python train.py --model="self-supervised image encoder" --dropout=0.1 --inner_norm=false --moe="expert_choice" --num_experts=32 --shared_expert=false --depths=[2, 4, 4] --residual_init="zero_last" --beta2=0.98 --max_grad_norm=0.5 --batch_size=256 --epochs=19.9 --warmup_steps=310
Rows from block 7 of a small self-supervised image encoder, named by matrix and row number. Rows with one number within an expert belong to one neuron, the router's apart. Each number is 128 + 32 x the weight over its row's rms, rounded and kept within 0 to 255. All counts start at 0.
Before each expert's rows are labels from the 100 images, of 14848, where the router gives the expert most weight on average: "strongest on" is what is common among them; "colour at peak" is the nearest of a few named colours to the mean colour under the peak. Only what is clearly more common there than usual is listed. The data: regions of photos with short descriptions (Visual Genome). In brackets: how many of the 100.
# router: router (model.blocks.7.mlp.router.weight, 32x256), inputs 0-127
# up: expert up (model.blocks.7.mlp.up, 32x256x256), inputs 0-127
# down: expert down (model.blocks.7.mlp.down, 32x256x256, transposed), outputs 0-127

# expert 12
strongest on: text has "sky" (36); text has "plane" (28)
colour at peak: cyan (25)
router.12 [168 117 154 205 113 175 157 120 108 109 166 155 150 141 127 125 105 107 142 162 181 183 124  73 152 182 137  94 103 101  80  68 124 179  87 123  62 109 102 170  96 129 149 127 111  65 145 168 157 161 176 104 158 173  97 130 167 147 132 177 106 121  75 106 174 122 139 137  60 100 130 125 134  99 121 194 159  81 111 103 137 155 106  94 161  76 106 127  75 123 141 160 133  96 121 172 156 186 149 123 168 111  75  82 142 110 110  66  98 106  95 147 139 113 143  86 134 187 153 107 130 137 147 214 172 196 168  75]
up.0 [ 74 178  86 151 103 154 112  69 128 126 118 143  99  71  90 153 101 138  86 146 115 148 100 148 129 162 106 121 113  97 132 110 136 146 114  70 169 104 171  97 112 183 152 134 156 130 106 161 167 183 138 161 129  91 127 211 108 127 144 134 134  99 130 162 143 136 139 132 122 167 126 183 118 130  88 123 126 137 161  97 118 157 113 148  57 161 162 142 122 105 132 160 128 181 145 166 122  88 161  94  72 143 107 121 173 149 131 148  91 130 106   1  85 128  99 112 147 121 201 114 205 134 145 163 147 137 138 106]
down.0 [169  97 160  88 143 123 139 111  95  96 134  95 105 141 176 122 128 159 108  74  92  77 153 146  92 135 115 148 173 172 106 169 104 161 157 138 129 153  67 130 183  88 124 171 106 100 153 136 136 119 156 159 172 137 122 119 168 103 116 103 106 143 143 131  95 147  83 122 152  94 137 140 142 147  77 126  77 104  91 168 139  63 169 133 127 130 126 146 174 174 112  77  80 153 102 113 167 108 122 165 156 150 149 157  79 179 166  88 161  85 108 174 194 127 154 154 150  78 104 186 131 116 134  71  77  72 166 127]
up.1 [ 79 159  66  99 157  80 104  68 155 195 158 156 133  68 104 123 171 117 140 181  77 131 101 154 100 104 105 176 157 138 106 133  75  88 164 115 148 163 167 134 164 122 159 161 165 165 112  87 127 147  90 137 131 102 123 173 104  87 116 120 144 160 158 162  85  92 163 177 150 158 147 177 116 158 118  84 113 163 146 146 118 129 160 116  90 142 151 148 202 161  83 102 130 107 123 138  70 110 120  98 114 102 158 149 122 158 143 155 154 129 130  36 113 143 127 152 155 104 157 145 122  58 105 101  75 123 135 110]
down.1 [150 132 120 107 127 130 118 115 162 115 139  79 121 124 117 148 141  54 161 154 163 155  74 143 117 120  91 108 115 114 101  77 113 189 122  93 123 149 138 149 133 143  76  62 100 116 179 130 111 123 124 139 179 120 138 144 103 117 140 138 163 139 129 225  96 106 114 134  98 175 148 171 169 118 115  38 195 140 119 152 138 139 133 126 138  97 130 148  74 133 123 136 116 167  98 122 115  94 133 144 131 115 122  94 136 110  90  74 117 147  94  79 154 182 119  93 124 156 148 134 150 123 132 119 159 146 189 154]
up.2 [101 163 101 126 150 116 143 158 176 158 130 127  88 135  50 116 137 181  95 109 126 140 110 151 149 143  88 157 167 152 163 173  96 119 173 157 118 199 150 140 163 123 119 163 148 191 126  66  99  96  68 153 142 130 134 124 151  85 119  49 124  96 106 155 115 137 142 115 135 143 110 123 126  94 121 149  65 182  99 201 110 100 183 106 112 156 159 130 189 131  97  77 178 104 102  99 107  98  95 118 163 109 129 133  69 162 113  94 173  96 157 160 145 146 146 204 194 149 126 128 100  57 116  32  84 123 146  71]
down.2 [113 131 133  86 134  54  97 133 129 157 160  53 116 143 186 131  83  96 147 127 150  83 124 142 102  78 162 151 160 169 138 162  83 177 125 108 102 145 120 130 166 100 156  72 105 101 147 131  85 113  90 175 122 159 119 145 100 109 140 147 118 162 129 134  76 110 131 124  99 135 124 153  71 123  94  64 141 167 116 141 137  92 188  82 139 102 145 141 174 128  90  92 126 133 199 109 133 144 136 153  76 124 199 143 111  58  90 143 151 182 147 138 136 122 167 125 132  82 151 155 138 161 105  93  49 116 144 155]
up.3 [ 71  81  52 115 145  77 103 151 119 179 156 144 123 115 111 116 133 133 115 138  58 113 114 136  70  88 125 206 169 152 128 106 126 125 141 126 143 152  94 137 165  98 180 166 158 116 129  93 153 131  82 134 134 144 107 115 106 120 130 117 140 182 147 173  71  95 140 216 107 162 149 154 115 155  93  98 107 133 126 169 159 110 154 145 127 130 133 136 170 194  79 116 102 130  76 119  84  93 120 125 100  87 158 136 102 172 112 134 151 142 113  61  95 160 149 159 152 127 140 133 130  93 122  99  89 133 132  87]
down.3 [174 136 158  65 136 134  65 115 108 127 101 133 150 162 180 192 146  89  87 105 114  98 118 182 179 143 104 124 114  97 107 134 140 119 136  95 127 184 151 120 133 137 111 127  99 104 177 165 129 126 120 152 208 126 177  98 111 140 105  79 141 125 112 220 110  92  90 147  84 174  90  77 168 121 142 135 162 121 107 217 172  92 141  96 114 163 214 101 175 142 145 128 109 194 132 149 123 110 148 138 129 107 128 144 134 125 113 149 131 128 146 140 123 134 111 101 139  68 108  96 130  98 136 110 121 134 197 161]
up.4 [106 122  83 104 148  77  91 109 151 176 154 121 162  68 112 100 167  89 143 179  63 135 132 162  93 105 114 176 176 168 114 108  95 123 132  89 123 163 144 143 174 101 141 162 164 162 131 123 147 156  77 123 145 120 139 170 113 109  77 144 154 176 153 177  65  48 138 150 152 183 151 157 114 158 114  88 115 146 123 142 134 129 162 121  84 153 142 133 173 155  91  82 113 135 125 146  79  90 125  96 101  84 145 115 134 155 145 171 131 172 119  48 120 157 117 143 146 115 171 125 125  70 128 121  91 118 155 105]
down.4 [162 146 140 100  88 130 128 104 139  94 132 135 150 154 183 158 139  57 114 142 132 136  91 153 117 147 108 103 150 121  74  85 100 189 113  66 139 184 162 171 117 114  89 109  45  55 172 132  83 118 148 167 160 114 163 131  97 127 129  98 127 139 129 180 121  85  98 146 145 161 149 147 152 119 168 101 163 149 106 176 152 149 130 128 135  99 136 107 129 110 141 104 131 166 140 143 156 129 133 162 131 127 138 117 142 110 118 130 146 122 118 120 144 186 115  99 129 138 136 140 167 111 146 108 132 133 221 157]
up.5 [118 175 146  89 118 149 145 105 186 127 115 169 138 129 104 157 113  69 109 134 131 142 134 114 122 111  48 122 117 118  93 125 132 146 103 109 127 166 123 171 112 191 102  81 111 124 144 151 112 125 130  98  74  85 153 133  95 159 148 110 109 134 148 154 133  53 115 105 155 135 170 146 169 156 147 105 175 152  90 101  92 166 110 144   0 145 130 104 122 167 143 122 141 148 132 181 128 101 123 125 103  98 120 147 183 100 160 127 116 154 178 124  74 124  89 118  92 154 191 159 106 133  89 178 141 125 135 148]
down.5 [ 92 137 114 131  96  88 121 202 165 132 173 144  75 142 108  57  90 144 192 137 163  56 199 144 143 105 146 122 131 187 146 179 195  85  95 158 152 128 140 112 128 112 168 147 141 200 131 123 112  70  75  66  91 169 123  80 167 186 101  72 136 108 134 133 118 207 105  90 127 132 145 125 134  83 120  85  49 108 108 186 119  93 124  88 140 143 195 144 171 112 103 161 135 122 123  51 153  74  85 160 167 116 160 142 112 169 139 161 124 123 112 169 134 160 127 109 155 118 137  71 146 154 136  77 100  77  95  99]

# expert 15
strongest on: text has "white" (32)
colour at peak: white (44); pink (30)
router.15 [139  54 171 158  86 129 159 170 111 105  89  91 149 162  80 125 115 179 124 149 159 167 117  90 178 106 172 118 111 122 115  61 161 175  66 170 142  85 123 134 110 113 148  95 114 104 162 164 178 117 148  80 144 180 116 157 153 157 103 176 132 123  66 136 152 140 118 165  93  97 107 178 127 111 145  88 142  91 125  81 168 156 106 143 168 107 117 134  57 115 135 162 172 109 121 138 151 143 166 173 121 131 139 122 142 104 142  75 103 128  87 157 176  86 153  85 134 175 107  84 119 165 116 149 150 193  78 148]
up.0 [ 95 177 103 101 147 115  78 103 170 197 152 155  81  94 136 123 179  91 137 119 100 115 127 164 100 137 109 168 141 151 139 168 111 115 159 111 147 161 163 102 161 102 135 163 214 125 112  90  80 142 116 159 139 140 152 112 105 115 102  86 134 142 146 159 105 104 118 126 135 203 163 139 111 138  81 116 115 132 150 202 114 145 150 102  78 148 145 130 184 185 110 115 109 125 116 145  51  86 122  61 123 119 110 119 112 166 135 160 157 145 137  90 121 193 130 164 134 123 142 122 131  92  93  89  88  75 154 124]
down.0 [199 102 154 149 104 113 211 116 112 119  78 103 164  52 149  99 210 101 127 105 110 178 162 108 103 136 129  80 133 140 101  92 129 132  83 137  87 116 114 118 131  98 127 110  77 148 122  86 158 115 179  90 112 144 156 179  97 149  69 196 121 156 113 118 158  89 153 118 133 148 174 102 123 140 134 160 165 166  98 166 118 131 139 214 171 107  62 107  84 122  93 137 135  63 141 148 133 126  92 153 107 162  98  95 136 110 224 120  90 164 119  78 155 157 167  94  91 114 142 157 119  91 145 152 136 176 148 112]
up.1 [102 157  89  84 163 111  88  87 164 184 139 122  77  85 148 135 181 109 105 106  80 119 106 153  95 121 124 179 156 156 161 159 109  89 209 112 145 177 150 129 146  99 143 141 193 134 127 110  78 124 108 182 139 132 151 114 117 114 109  81 129 148 181 167  74 136  97 125 166 196 167 154 128 135 103 129 101 164 149 189 121 113 141 107  87 144 139 134 187 189  96 105  89 129 113 141  65  64 121  87 126 135 122 126 127 157 135 152 135 134 136 105 126 161 124 173 134 144 149 141 143  97  99  90  84  97 150 128]
down.1 [173 104 119 188  72 131 174 113 160  93 126  71 139  76 142 123 177 170 149  89 108 167 173 114  35 138 123 122 123 131  78 164  84 170  96  90 152 147 109 160 118 146  96 145  69 108 112  66 131  80 157 132 108 113  90 142 137 165  86 124 102 123 162 101 155  68 141 137 147  70 145 128 128 132 116 126 160 166  87 143 118 130 131 212 146 128  86 133  80 145 117 126 132  87  99 102 171  89 118 211 128 191 150  84  90 141 200  88 113 154 123 175 183 160 131 106  40 127 103 123 116 179 138 136 124 170 101 112]
up.2 [157 179 135  94 144 123  58  72 135 178 165 142  85  64 177 151 185  76 109  97 109 125 104 159  72 160 127 176 150 123 156 153  92 112 170 115 144 135 189  90 140 106 128 121 171 121 119 112  86 153 116 172 149  85 153 135 113  89 123 126 167 154 148 169  97 113  98  85 197 200 188 143 120 155 115 123 120 146 170 161 106 142 136  93 101 130 116 144 149 167 106 110  59 114 171 137  60  93 125  76 111 151 106 144 143 159 117 176 148 140 118 121 126 166 112 138 119  81 136 143 169 102  90 102  90  67 175 147]
down.2 [192  80 140 126 120  90 157 124 108 112 112  68 211 107 156 161 152 110 124 135  85 115 175  97  96  82 138 126 113 122 123 103 102 124  92 108  95 154 131 147 152  86  49 119  89  84  86 104 125  99 138 118  88 166 124 141 116 129  97 146  82 141 186  54 147  63 125 135 181 102 157  59 117 164 209 157 148 166 101 135 122 138 119 212 131  85  49 147 111 157 130 133  94  85 146 196 166 130  92 164  92 126 149  82 126  99 178 126 142 120 131 142 146  94 177 122  71 103 119 146 157 130 160 187 104 183 144  97]
up.3 [125 151 119 121  87  65 136 182 127 105 125 159  90 169 128 129 137 150 123 128  68  42 155 153 134  59 131 129 151 194 124 176 170  93 101 100 151 120  86 152 156 118 152 183 118 113 143 135 136  87  68 103 115 153 167  93 129 201  90 110 115 167 149 160 122 125 124 148 155 120 122 155 119 165 126  82 115 110  72 154 128 108 124 126 155 132 162 140 135 133 106 130 157 148 116 106 132  11  66 181  92 118 199  67 102 118 201 122 130 120 126 140 114 140 142 133 139  82 119  74  93 111 106  76 105 100 129  71]
down.3 [114 142  65 181 159 118 111 208 151 138 130 132 170 141 106  93  83 150 105 176 143 121 164 184 199 116 109 118 112 164 118 142 141  72 121 122  73 143 169 130 117 117 125  72 173 115 143 165  97 112 113  96 160 100 118 106 158 150 117  95 167 150 138 163 128 165 109 133 121 187 145 129 144 112 154 112  96 114 126 139 110  91 116 110 107 170 209  87 152  94 143 123 169 148 130 127  96  77 171 152 130 143 157 188 135 119 106 140 100 117  91 188 103  85  84 129 204  87 145  95  86 126 113  88 108 163  94 134]
up.4 [121 166 118 105 167 121  74 100 138 159 147 115  70 107 150 165 152 124  78  67 111 129 100 161  88 150 125 159 133 113 157 166  95  93 231  98 124 167 153 104 148 126 152 117 174  97 123 104 100 153 160 181 156 117 116 116 125 111 141  67 118 120 169 162 100 121  77 106 113 187 160 166 129 114  71 151  99 166 166 183 123  96 146  85 106 115 155 153 155 177 124  93  74 121 127 134  93  99 172  53 113 135 112 155 117 171 126 170 161 122 108 151 153 140 116 139 141 108 161 161 170 101  73 104  94 144 157 131]
down.4 [173  98 148 170 120  75 143 147  97 133 128  79 147 153  92 128 127 195 154 131 131 160 111 115 141  96 189 140 137 144  83 118  97 152 114 160 167 140 104 129 147  83 154 119 137 140 134 107 160 106 141 135 153 183  95 118 179  88  76 123 112  98 118  91 142 123 157 121 136 145 111 119  89 155  75 131  36 149 113 144 165 126 164 181 203  69  96 155 112 120  92 123 124  69 119 142 128 163 152 149 134 105 147 173 132 143 173 110 133  90 114 174 204  78 157  95 140 121  86 119 100 127 142 119  90 187 124 106]
up.5 [ 79 161 100 106 155 134 103  94 178 203 157 156  92  74 128 116 172 118 127 128 110 101 158 137  58 149 110 159 108 150 124 173 101 101 187 120 151 133 153 112 134 140 123 161 206 139  78 115  85 154 123 144 100 116 156 108  81 125 124 106 136 136 126 146 117 141 131 138 117 187 154 140 106 100  60 127 122 133 167 174  94  92 128 118  75 142 145 136 186 164 141 139 100 107 120  96  71  84  92  65 117 126 116 135 120 156 115 170 159 134 145  92 122 210 107 151 152 133 175 118 145 108  90  97 111  94 130 107]
down.5 [196 144 100 153 128 155 143 124 128  94 144  99 170 111 158  89 158 115 163 111 105 118 166 126 105 132 121 119  98 138 105 132 127  76 122 115  89 180  96 106 106 139  87 180  77 112  75  82 177 106 141 113 130  99 121 172 134 164  71 141 118 108 161 123 159 128 153 111 136 115 139  77 156 134 119 145 127 138 140 148 119 117 118 186 127 134 136 133 148 149 170 163  89 107 143 128 127 106 171 136 144 140 130 187 130 193 237 133 118 118 163 169 154  64 114 114 103  48 114 123 142 128 152  97 135 207 140 147]

# expert 11
strongest on: text has "sky" (67); text has "blue" (46); text has "white" (37); text has "clouds" (30)
colour at peak: white (37)
router.11 [150 134 186 180 125 176 134 142  84 109 137  84 114 188 123  98 100  92 147  89 192  86 138  91  49 149 127 104 101 124  57 154 130 213 138  98  73 122  94 132 101 139 141 172 126  71 145 153 119 133 176 161 145 120 126  96 173 151 155 128 110 102  88 111 153 162 164 141  40 121  66 109 130  77  63 158 154  84 113 169 153 134 100  89 171 108 104 121  94 106 189 152 147 116 152 102 139 167 150 117 164 118  84  90 119  76 114  84 148 115 190 162 169 160 124  97 136 199  99 107 107 125 122 174 166 136 136  85]
up.0 [ 96 124 174 172 132 153 137  48  81 129 189 131 149 128 187 143 117 130 101 160 149 119  94 126  79 112 133 147 146 125 141  66  86 137 145  92 100 103 120 119 147 104 126 193 148  57 151 154  98 191 165  97 125 140 139 127  96 111 133 147  97 125 148 128 118 191 177 215  65 117  79 128 112  89 121 188 173  94 173 154 190 175 124 147 138  76 146 126 114 114 152 134 133 141 123 112 138 144 101  97 151  93  83 110 119  75  78  85 121  78 102 120 162 159 163 137 179 133 127 104 151  75 176 186 147 128 133  40]
down.0 [127  65  88 198 103 138 137  98 149 202 103 127  97 131 135 115 175 138  94 121 118 163  87  53 113 132 142 164 117  79 120  88 129 121 169 149 160  75 161 128 120 150 137 174 170 117 112 117 130 186 139 156 107 137 129 144 120 121 149 161  89 123  90 101 150 154 169 133 129 149 146 152  74 144 112 118 121 105 161  95 154 195 133 139 113 120  62 174  68 170 114 144 153  72 101 107  75 127 152  85 140 143  83 107 102 140  79 112 127 109  54  90 132 170 147 172 116 192 118 144  99  87 109 152 136 152  57 137]
up.1 [ 90 132 107 152 162 157 135  29 131 132 134 177 174 103 115 105 171 149 129 174 120 177  93 105 191 150  49 127 139 106  79 132 115  86 197  91 129 137 115 169 118 165  64 133 122 140 120 126 168 166 116 113 118  79  82 163 112 109 178 155 111 125 180 129 114 115 124 179 125 137 141 139 146 107 137 135 127 196 119 105 103  96 132 166  39 105 145  98 180 132 141  94 128 150  86 168 109 164 137  78 134  74 139 131 135 133 129 107 155 103 127 105 137  93  91 139 107 111 129 162  90 117 156 162 127 173 122 137]
down.1 [130 150 136 123 124  70  98 148 122 116 112 216 192 116 133 187 131 136 142 187  82 144 160 149 170 122 149 117  82 147  97 134 107  85  82 122 154 111 131 126  91 113 144 134 153 109 102 121 124 100  81 115 112 172 172 136 100 141  81 117 137 152 114  81 149  72 194 147  83  91  90  69 143 133 131 187 106 161 131 140 118 138  84  74 131  86 178 130 183  93 128 145 183  86 132 194 110 185  81 148  81 107 155 111 133 112 147 190 118 174 177  96  72  77 124 143 148  70 107  80 107 150 141 191 135 169 156 134]
up.2 [124 186 149 103 133 144  74  77 119 148 150 122 101 111 129 147 118 169 116 128 125 163 112 152 138 147  91 115 127 133 113 162 116 144 156 112 208 156 174  74 102 160 120 143 233 189 122 161 138 164 123 168 143  89 158 192 128  99 166  94 169 105 130 155 137 133 130 113 110 177 116 161 157 147  15 111 116 156 157 107 101  91 115  94 115 200 185 147 208 106 156 124 143 173 128 171 107 138 143  87 105 103  95 118 177 120 126 159 175 119 156  71 104 132 102 124 168  52 169 116 137 125 160 124 141  87 134 137]
down.2 [143 169 153 143 170 136  94 114  90 124 114 114 201  89 148 158 148 147 123 147 142 175 143 133 140  97 121  78  81 150 150 154  96 103 142 101  88 117 159 107  93 116  85  70 176  84  68 120 116 127 149 126 109  98 114 177 151 108 121 129 159 146 181 104 157  83 152 115 176 145 162 105 179 142 169 164 166 147 161 101  58 101  83 173 130 107  80  88 147  92 163 144 133 121 175 177 130 173 137 118 136 130 146 169 138  87 158 162 151 103 139 143 107  78 106 134 140  99 178 146 143 166 124 168 156 133 131 143]
up.3 [127 108 123  72 181  80  92 145 131 197  99  88 123 157  85 154 159 141 140  84 120 116  90 146 146 154 170 175 169  78 197 114 171 110 161 182 140 132 156 104 152  91 205  99  96 168 147  95 142 115 120 168 141 145 104  99  98 123 124 112 129 140 116 142  80 161 118 104 105 160 132  81  74 118 144 126  93 139 126  86 174 135 176  76 124 135 114 154 102 159  76  95 112 107 186  96 105 142 157 107  91 154 137 175 108 164 104 184 113 155 152 136  85  93 146 141 100 150  68 170 151 135 112 107  53 131 109 156]
down.3 [137 140 150  69 138 196 146  80 137 118 124 171 119 141 147 113 143  72 125 103 133 128  86 103 148 121 122 123  76  90 111  92 115 156 124  98 143 184 137 137 104 124 118 164 173  75  92 106 104 150 128 101 156 119 195 112 146 136  88  80 143 141 146 165 186  95 172 150 106 101 120 123 181 171 128 112 153 126 177 208 121 141  54 114 165 156 178 131 111 153 179 148 181 106 133 134 109  87 145 103 171 107  41 134 122 128 112 128 103  95 121 156 138 140 122 151 140  95 126  75  82  48  92  98 201 150 145 108]
up.4 [113 164 113  83 153  72 106 171 138 143 148 241  70 135  91 100 121  92 159 131 136 111  95 150 150  98 137 181 188 131 167 154 147 128 123 145 109 172 116 138 202  80 156 142 114 189 177  73 120  78  56 113 122 157 135  75 139 128 108  64 122 112 172 155  84 113 121 166  95 127 101 143 129 101 126 104 130 130  91 202 143 132 184 113 141  98 128 107 120 175  65 100 146 128 136 112 115  99  92 140 173  74 118 158 110 159 134 123 181 123 169 133 118 147 175 156 127 179 106 114 129  96 114  89  72 101 161 128]
down.4 [128 160 164 140 132 130 101  60 135 158 173  69 156  56 146 183 153 154 118 126 140 176 119 158 125 136  90 127 173 118 114  65 112 113 155 142 105 109 181 109 133 145 128 140  95 111 150 167  90 175 151 137 164 113 143 216 116 113 164 168 103 128  70 144  94 124 124  93 153 128 107 126 128 109 159 103 147 116 117 113 116 184 165  79  57 120 121 152 137 121 117 105  64 166 148 112 120 132 109  56 122 114  88 119 152 127 110 166 105 150 121 119 173 149 111 104 119 144 108 139 197 106 154 150 130  95 192 122]
up.5 [ 90 157 158  86 166  91  64 100 138 178 142 160 110  77 103 162 174 156  91 150 104 159  91 183 139 130 125 197 196 131 167 127 112  84 154 155 122 170 196  91 176  85 131 102 164 172 162  99 104 144  90 126 165  99 153 147 115  99 122 105 172 138 141 217  51 150 122 122 145 198 122 162 121 111 140 111  83 142 131 121 126 130 189 101  87 118 149 125 144 167  66  62 105 153 132 142  53 114 120 107 121 120 112 174 127 159 104 147 140 137 139 119 132  90 124 139 135 107 125 137 158 101 119 106  78 127 158 159]
down.5 [121 156 131 113 127 184 180 137 155  94 115 128 116 132  62  53  58 131 145 167 173 123 133  99 119 105 137  64  69 118 143  98 146 153  95  74 138 149 100  90  69 176 129 128 169 168  98 104 120 133 134 116 111 126 161 113 203 106 131  46 147  73 127  73 190 134 184 145 135  75  94 187 194  85 120 145 115 111 140 158  61 135  85 162 157 160 129 148 162  69 203 207 217 138 143 145 173 160 134 103 156  70  84 130 155 102 148 118 120  96 158 106  82 149  82 130 148 144 189 100 116 158 119  95 179 102 112  72]

# expert 28
strongest on: text has "sky" (27)
colour at peak: blue (33)
router.28 [132 107 145 110 170 112 136  75  72 120 147  96 169 118 136 159 102 128 132 128 125 190 120 123 152 123  78 132 148  87  98  83 103 150 185  99 145  86 107 133 128 127 148  76 110  90 147 144 123 152 144 146 160 101  69 181 130 120 147 190  87 154 163 101  80  73 110 150 179 121 166  94 112 132 154 144 129 170 113  86 103 128 164  67  75 101  92  95 151 107 127  72 116 151 156 202 146 154 149 122 119 131 158 166 135  98 141 152 155 108 115 127  92  87 131  94  75 149 126 167 147 187 148 178 119 178 160 134]
up.0 [119  68 184 137 163 131 105 122 132 148  96 137 133 131  84  78 163 117 172 156 177 117 133  93 139 132 186 131  87 122  75  79  98 192 162 165 168 157 134 120 107 110 179 121 168 161  57 110 152 127 138 104 100 159 109 103 144 124 113  79 130 143 108 124 169 139 196 189  37 141 115 175 112  88  82 135 137 126 198 152 129 105  87 150 187  95 137 128 132 147 141 190 174  90 118  90 116 121 157  56 136  61 128 118 121 146 128  97 150  98 138 128  99 128 125 134 138 154 170 121 118 145 138 134 129 145  76 148]
down.0 [ 94 206 131 121 131 151  98 115 131 118  95 176 150 103 123 177 120  92  72 141 111 144 182 183 127 161  62  98 148 150 129 124 154 121 132  80  97 123 138  68 111 158  84 146 113 100 138 166 100 174 130 144 134  69 155 151 140 158 116 132 150 168 179 173 115  61 123 105 139 129 148  72 166 118 168 169 160 107 107 105  77 118 102 103  51 180 135 138 173 101 155 109  83 178 111 181 117 118 102 112 120 139 110 154 167 119 191 149 112 153 188  94  91 144  87  97 124 125 144 120 207 115 147 226 150 121 182 111]
up.1 [ 80  60 167 117 174 122 136  77 117 161 168  98 123 122 117 148 184 126 122 123 131 153  94 137 136 141 205 142 133 127  62  71  89 147 194 178 199 152 144 135 146  68 192 169 153 137 134 109 104 132 144 113 156 187 113 127  48 124 128 123 136 156 120 147 110 188 147 205  31 165 102 139 103  61 112 128 125 127 170 177 150 130 125  93 176 110 185 141 152 163 114 127 131 107 163  85  82 127 159  66 145  95 121 140 115 119  74 156 140 117 142 145 121 106 164 153 155 118 117 125 143 108 119 100 105 144 141 127]
down.1 [ 95 184  87 127 156 166  74 113 107 107 143 205 161 113 165  80 130  44 109 141 128 103 129 153 157 150  55 142 179 134  87 101 143  64 161 102  37 132 137 122 164 135 110 154  60 117 148 157 109 153 111 122 158  56 129 119 120 128 147 161 128 199 153 190  88 144  98  89 130 147 149  80 180 102 163 121 138 111  93 123  95 102 162 109  60 134 156 128 126 159 132  93  70 163 112 107 138 101 146 101 150 117 108 180 157 152 164 150  83 158 131 150 125  79 122  78 113 124 137 144 117  92 139 176 146 147 138 109]
up.2 [123  73 162 151 116 134 123 107 136 154 123 123  80 130 126  98 160 134 144 139 162 151 119 123 105 188 143 137  88 114 112  94  84 203 145 153 140 107 177 107 127 155 185 138 192 131 125 148 130 153 156 144 141 143 147 131 126  99  94 117 143 133  89 146 142 190 142 170  21 184  75 234 127 120  74 117 137 105 179 117 178 142 110 145 146 126 165 128 118 133 131 176 138 142  93  67  90 114 118  42 131 135  78 128 135 129  79 120 119 113 101 120 151 171 141 144 210 138 148 105 131 113 103 114 143 113  98 186]
down.2 [103 140 108 126  60 118 165 152 180 147 166 179  86 139 133 128 188 154 179  95 158 152  94 124 142 173 176 123 114 115 139 127 154 102  99 164 141  81 167 123 132 115 144 174 104 177 138 107 116 100 157 123 119 184 125 136  90 143 115 147 134  58  67 129 150 184 121 106  65 137 104 134  98  59 119 118  73 130 118 122 157 186 135 102 169 136 132 159  92 163  96 149 138 111 123  68 122 129 117 132 154 195 101 118 134 175 104 165  78 183 114 119 147 173 147 108 110 156  75  97 159 134 124  85 137 110 123 157]
up.3 [194 139 111 158 153 134 102  69 134 143 169  81 128 137 188  86  98 105 146 101 156 120 135  81  76 174  96 112 140  83 146 162 116 167 202 104 138 110 119 146 138 163 118 132 103 103 114 107  60 144 157 183 134 115  92 131 208  93 172 124  92 101 145  92 139 128  69 158 183 107 174 143 103 159 131 109 127 161 124 155 105 158 156 120  97 111  65 118 139 122 129 110 121 104 175 139 146 114 138  98 152 123  77 101  94 109  90 138 214  93  66 144 143 147 156 164 110 160 154 179 105 108 139 105 109  95 136 157]
down.3 [104 141 202 161 156 105 159 154 161 135 124 121 158 146  62 133 123 162 120 164 142 111 170 129 160 102 122 123 104 153 147 135  98 139 120  91 110 164 137 103 111 130 104  93 183 147  81  27  30  90 110 109  81 134 136 108 176 133 121  53 161  92 153  80 166  94 185 130 130 108  95 129 155 109 176 175 140 127 173 170  88 126 106 118 142 152 153 107 203  80 129 144 187  90 168 145 133 122 135 146 177  82 130 140  95  75 140 147 171 103 202 155  94 128 111 216 173 120 192 110 116 173 164 121 120 116 116  96]
up.4 [ 95 107 133  79 117 103  88 165 160 213 118 142 102 107 145 144 204  97 134 163 118 128 142 148 122 145 166 187 136 172  99 150 110 109 111 179 157 149 174 130 147  97 126 146 170 115 136 150  77 101 113  85 125 185 165  66  56 134 109 140 160 177 115 151  80 156 131 138  60 201 132 116 123  91 114 140 123 110 171 178 147 136 128  89 120 122 162 128 167 186  76 130 120 113 113 104  42 113 116 110 101 137 163 137 120 136  70 181 100 181 134 131 111 136 129 138 172  88 106  77  92 111 131 130 102 139 112 154]
down.4 [154 136 102 129 174 177 118 126 121 112 238 163 154 124 163  66 128 113 154 118 128 127  84 149 151 173  95 124 167  93 113 122 137  77 141  98  56 156 137 165 149 107  93 189  85 111 145 109  97 122 134 108 144  64 134  86 135 126 152 128 138 170 143 172  88 137  57 148  93 170 167  86 165  67 162 165 136 126  79 173 104 115 169  83 103 151 140 135 129 146 117  72 109 120 135  73  97 113 135  91 162  90  78 141  98 133 127 129 107 119 117 162 120  70 124 149 132  98  61 132  66  84 154 111 127 180 145 104]
up.5 [109 175 124  92  42 137 150  83 184 122 199 168 107 123 137 177 129 105 146  96  87 120 115 134 109 139  77  90 112 166 124 127 127 101  97 102 134 152 110 152  96 184 130 181 127  99 123 135  94 104  71 139 108 112 178 156  62 179 142 139  95 185  96 154 138  89 128 119  96 131 140 142 149 126 126 128 148 149 103 140 117 124 113  78  48 150 178 162 204 135 141 129 142 181 152 121 111 113  45 144  83 135 155  80 142  82 163 152 107 168 192  73  52 144  83 128  93  75 136 110 130 127 127 124 153  88 188  97]
down.5 [ 94 174 130 119 139 120 171  75  81 106 164 149 129 103 151 180 113 105 121 117 122 126 113 115  66 109 186 137 105 135 203 117  90 192 125 120 169  86 105 103 143  70 150 133 112 131 103  95 139 140 168 137 125 172 105 150 138  93  62 145  91 113 200  93 150  87 183 147 181  71 152 138 112 177  97 137 145 105 173  99 130 156  98 152 194  83  90 167 110 113 137 185 106 100 152 161 201 127 137 149 128 170 119 184 144 151 168 149 137  85 104 128 141 118 178 125 125 106 171 132 167 125 155 123 127 126 143 113]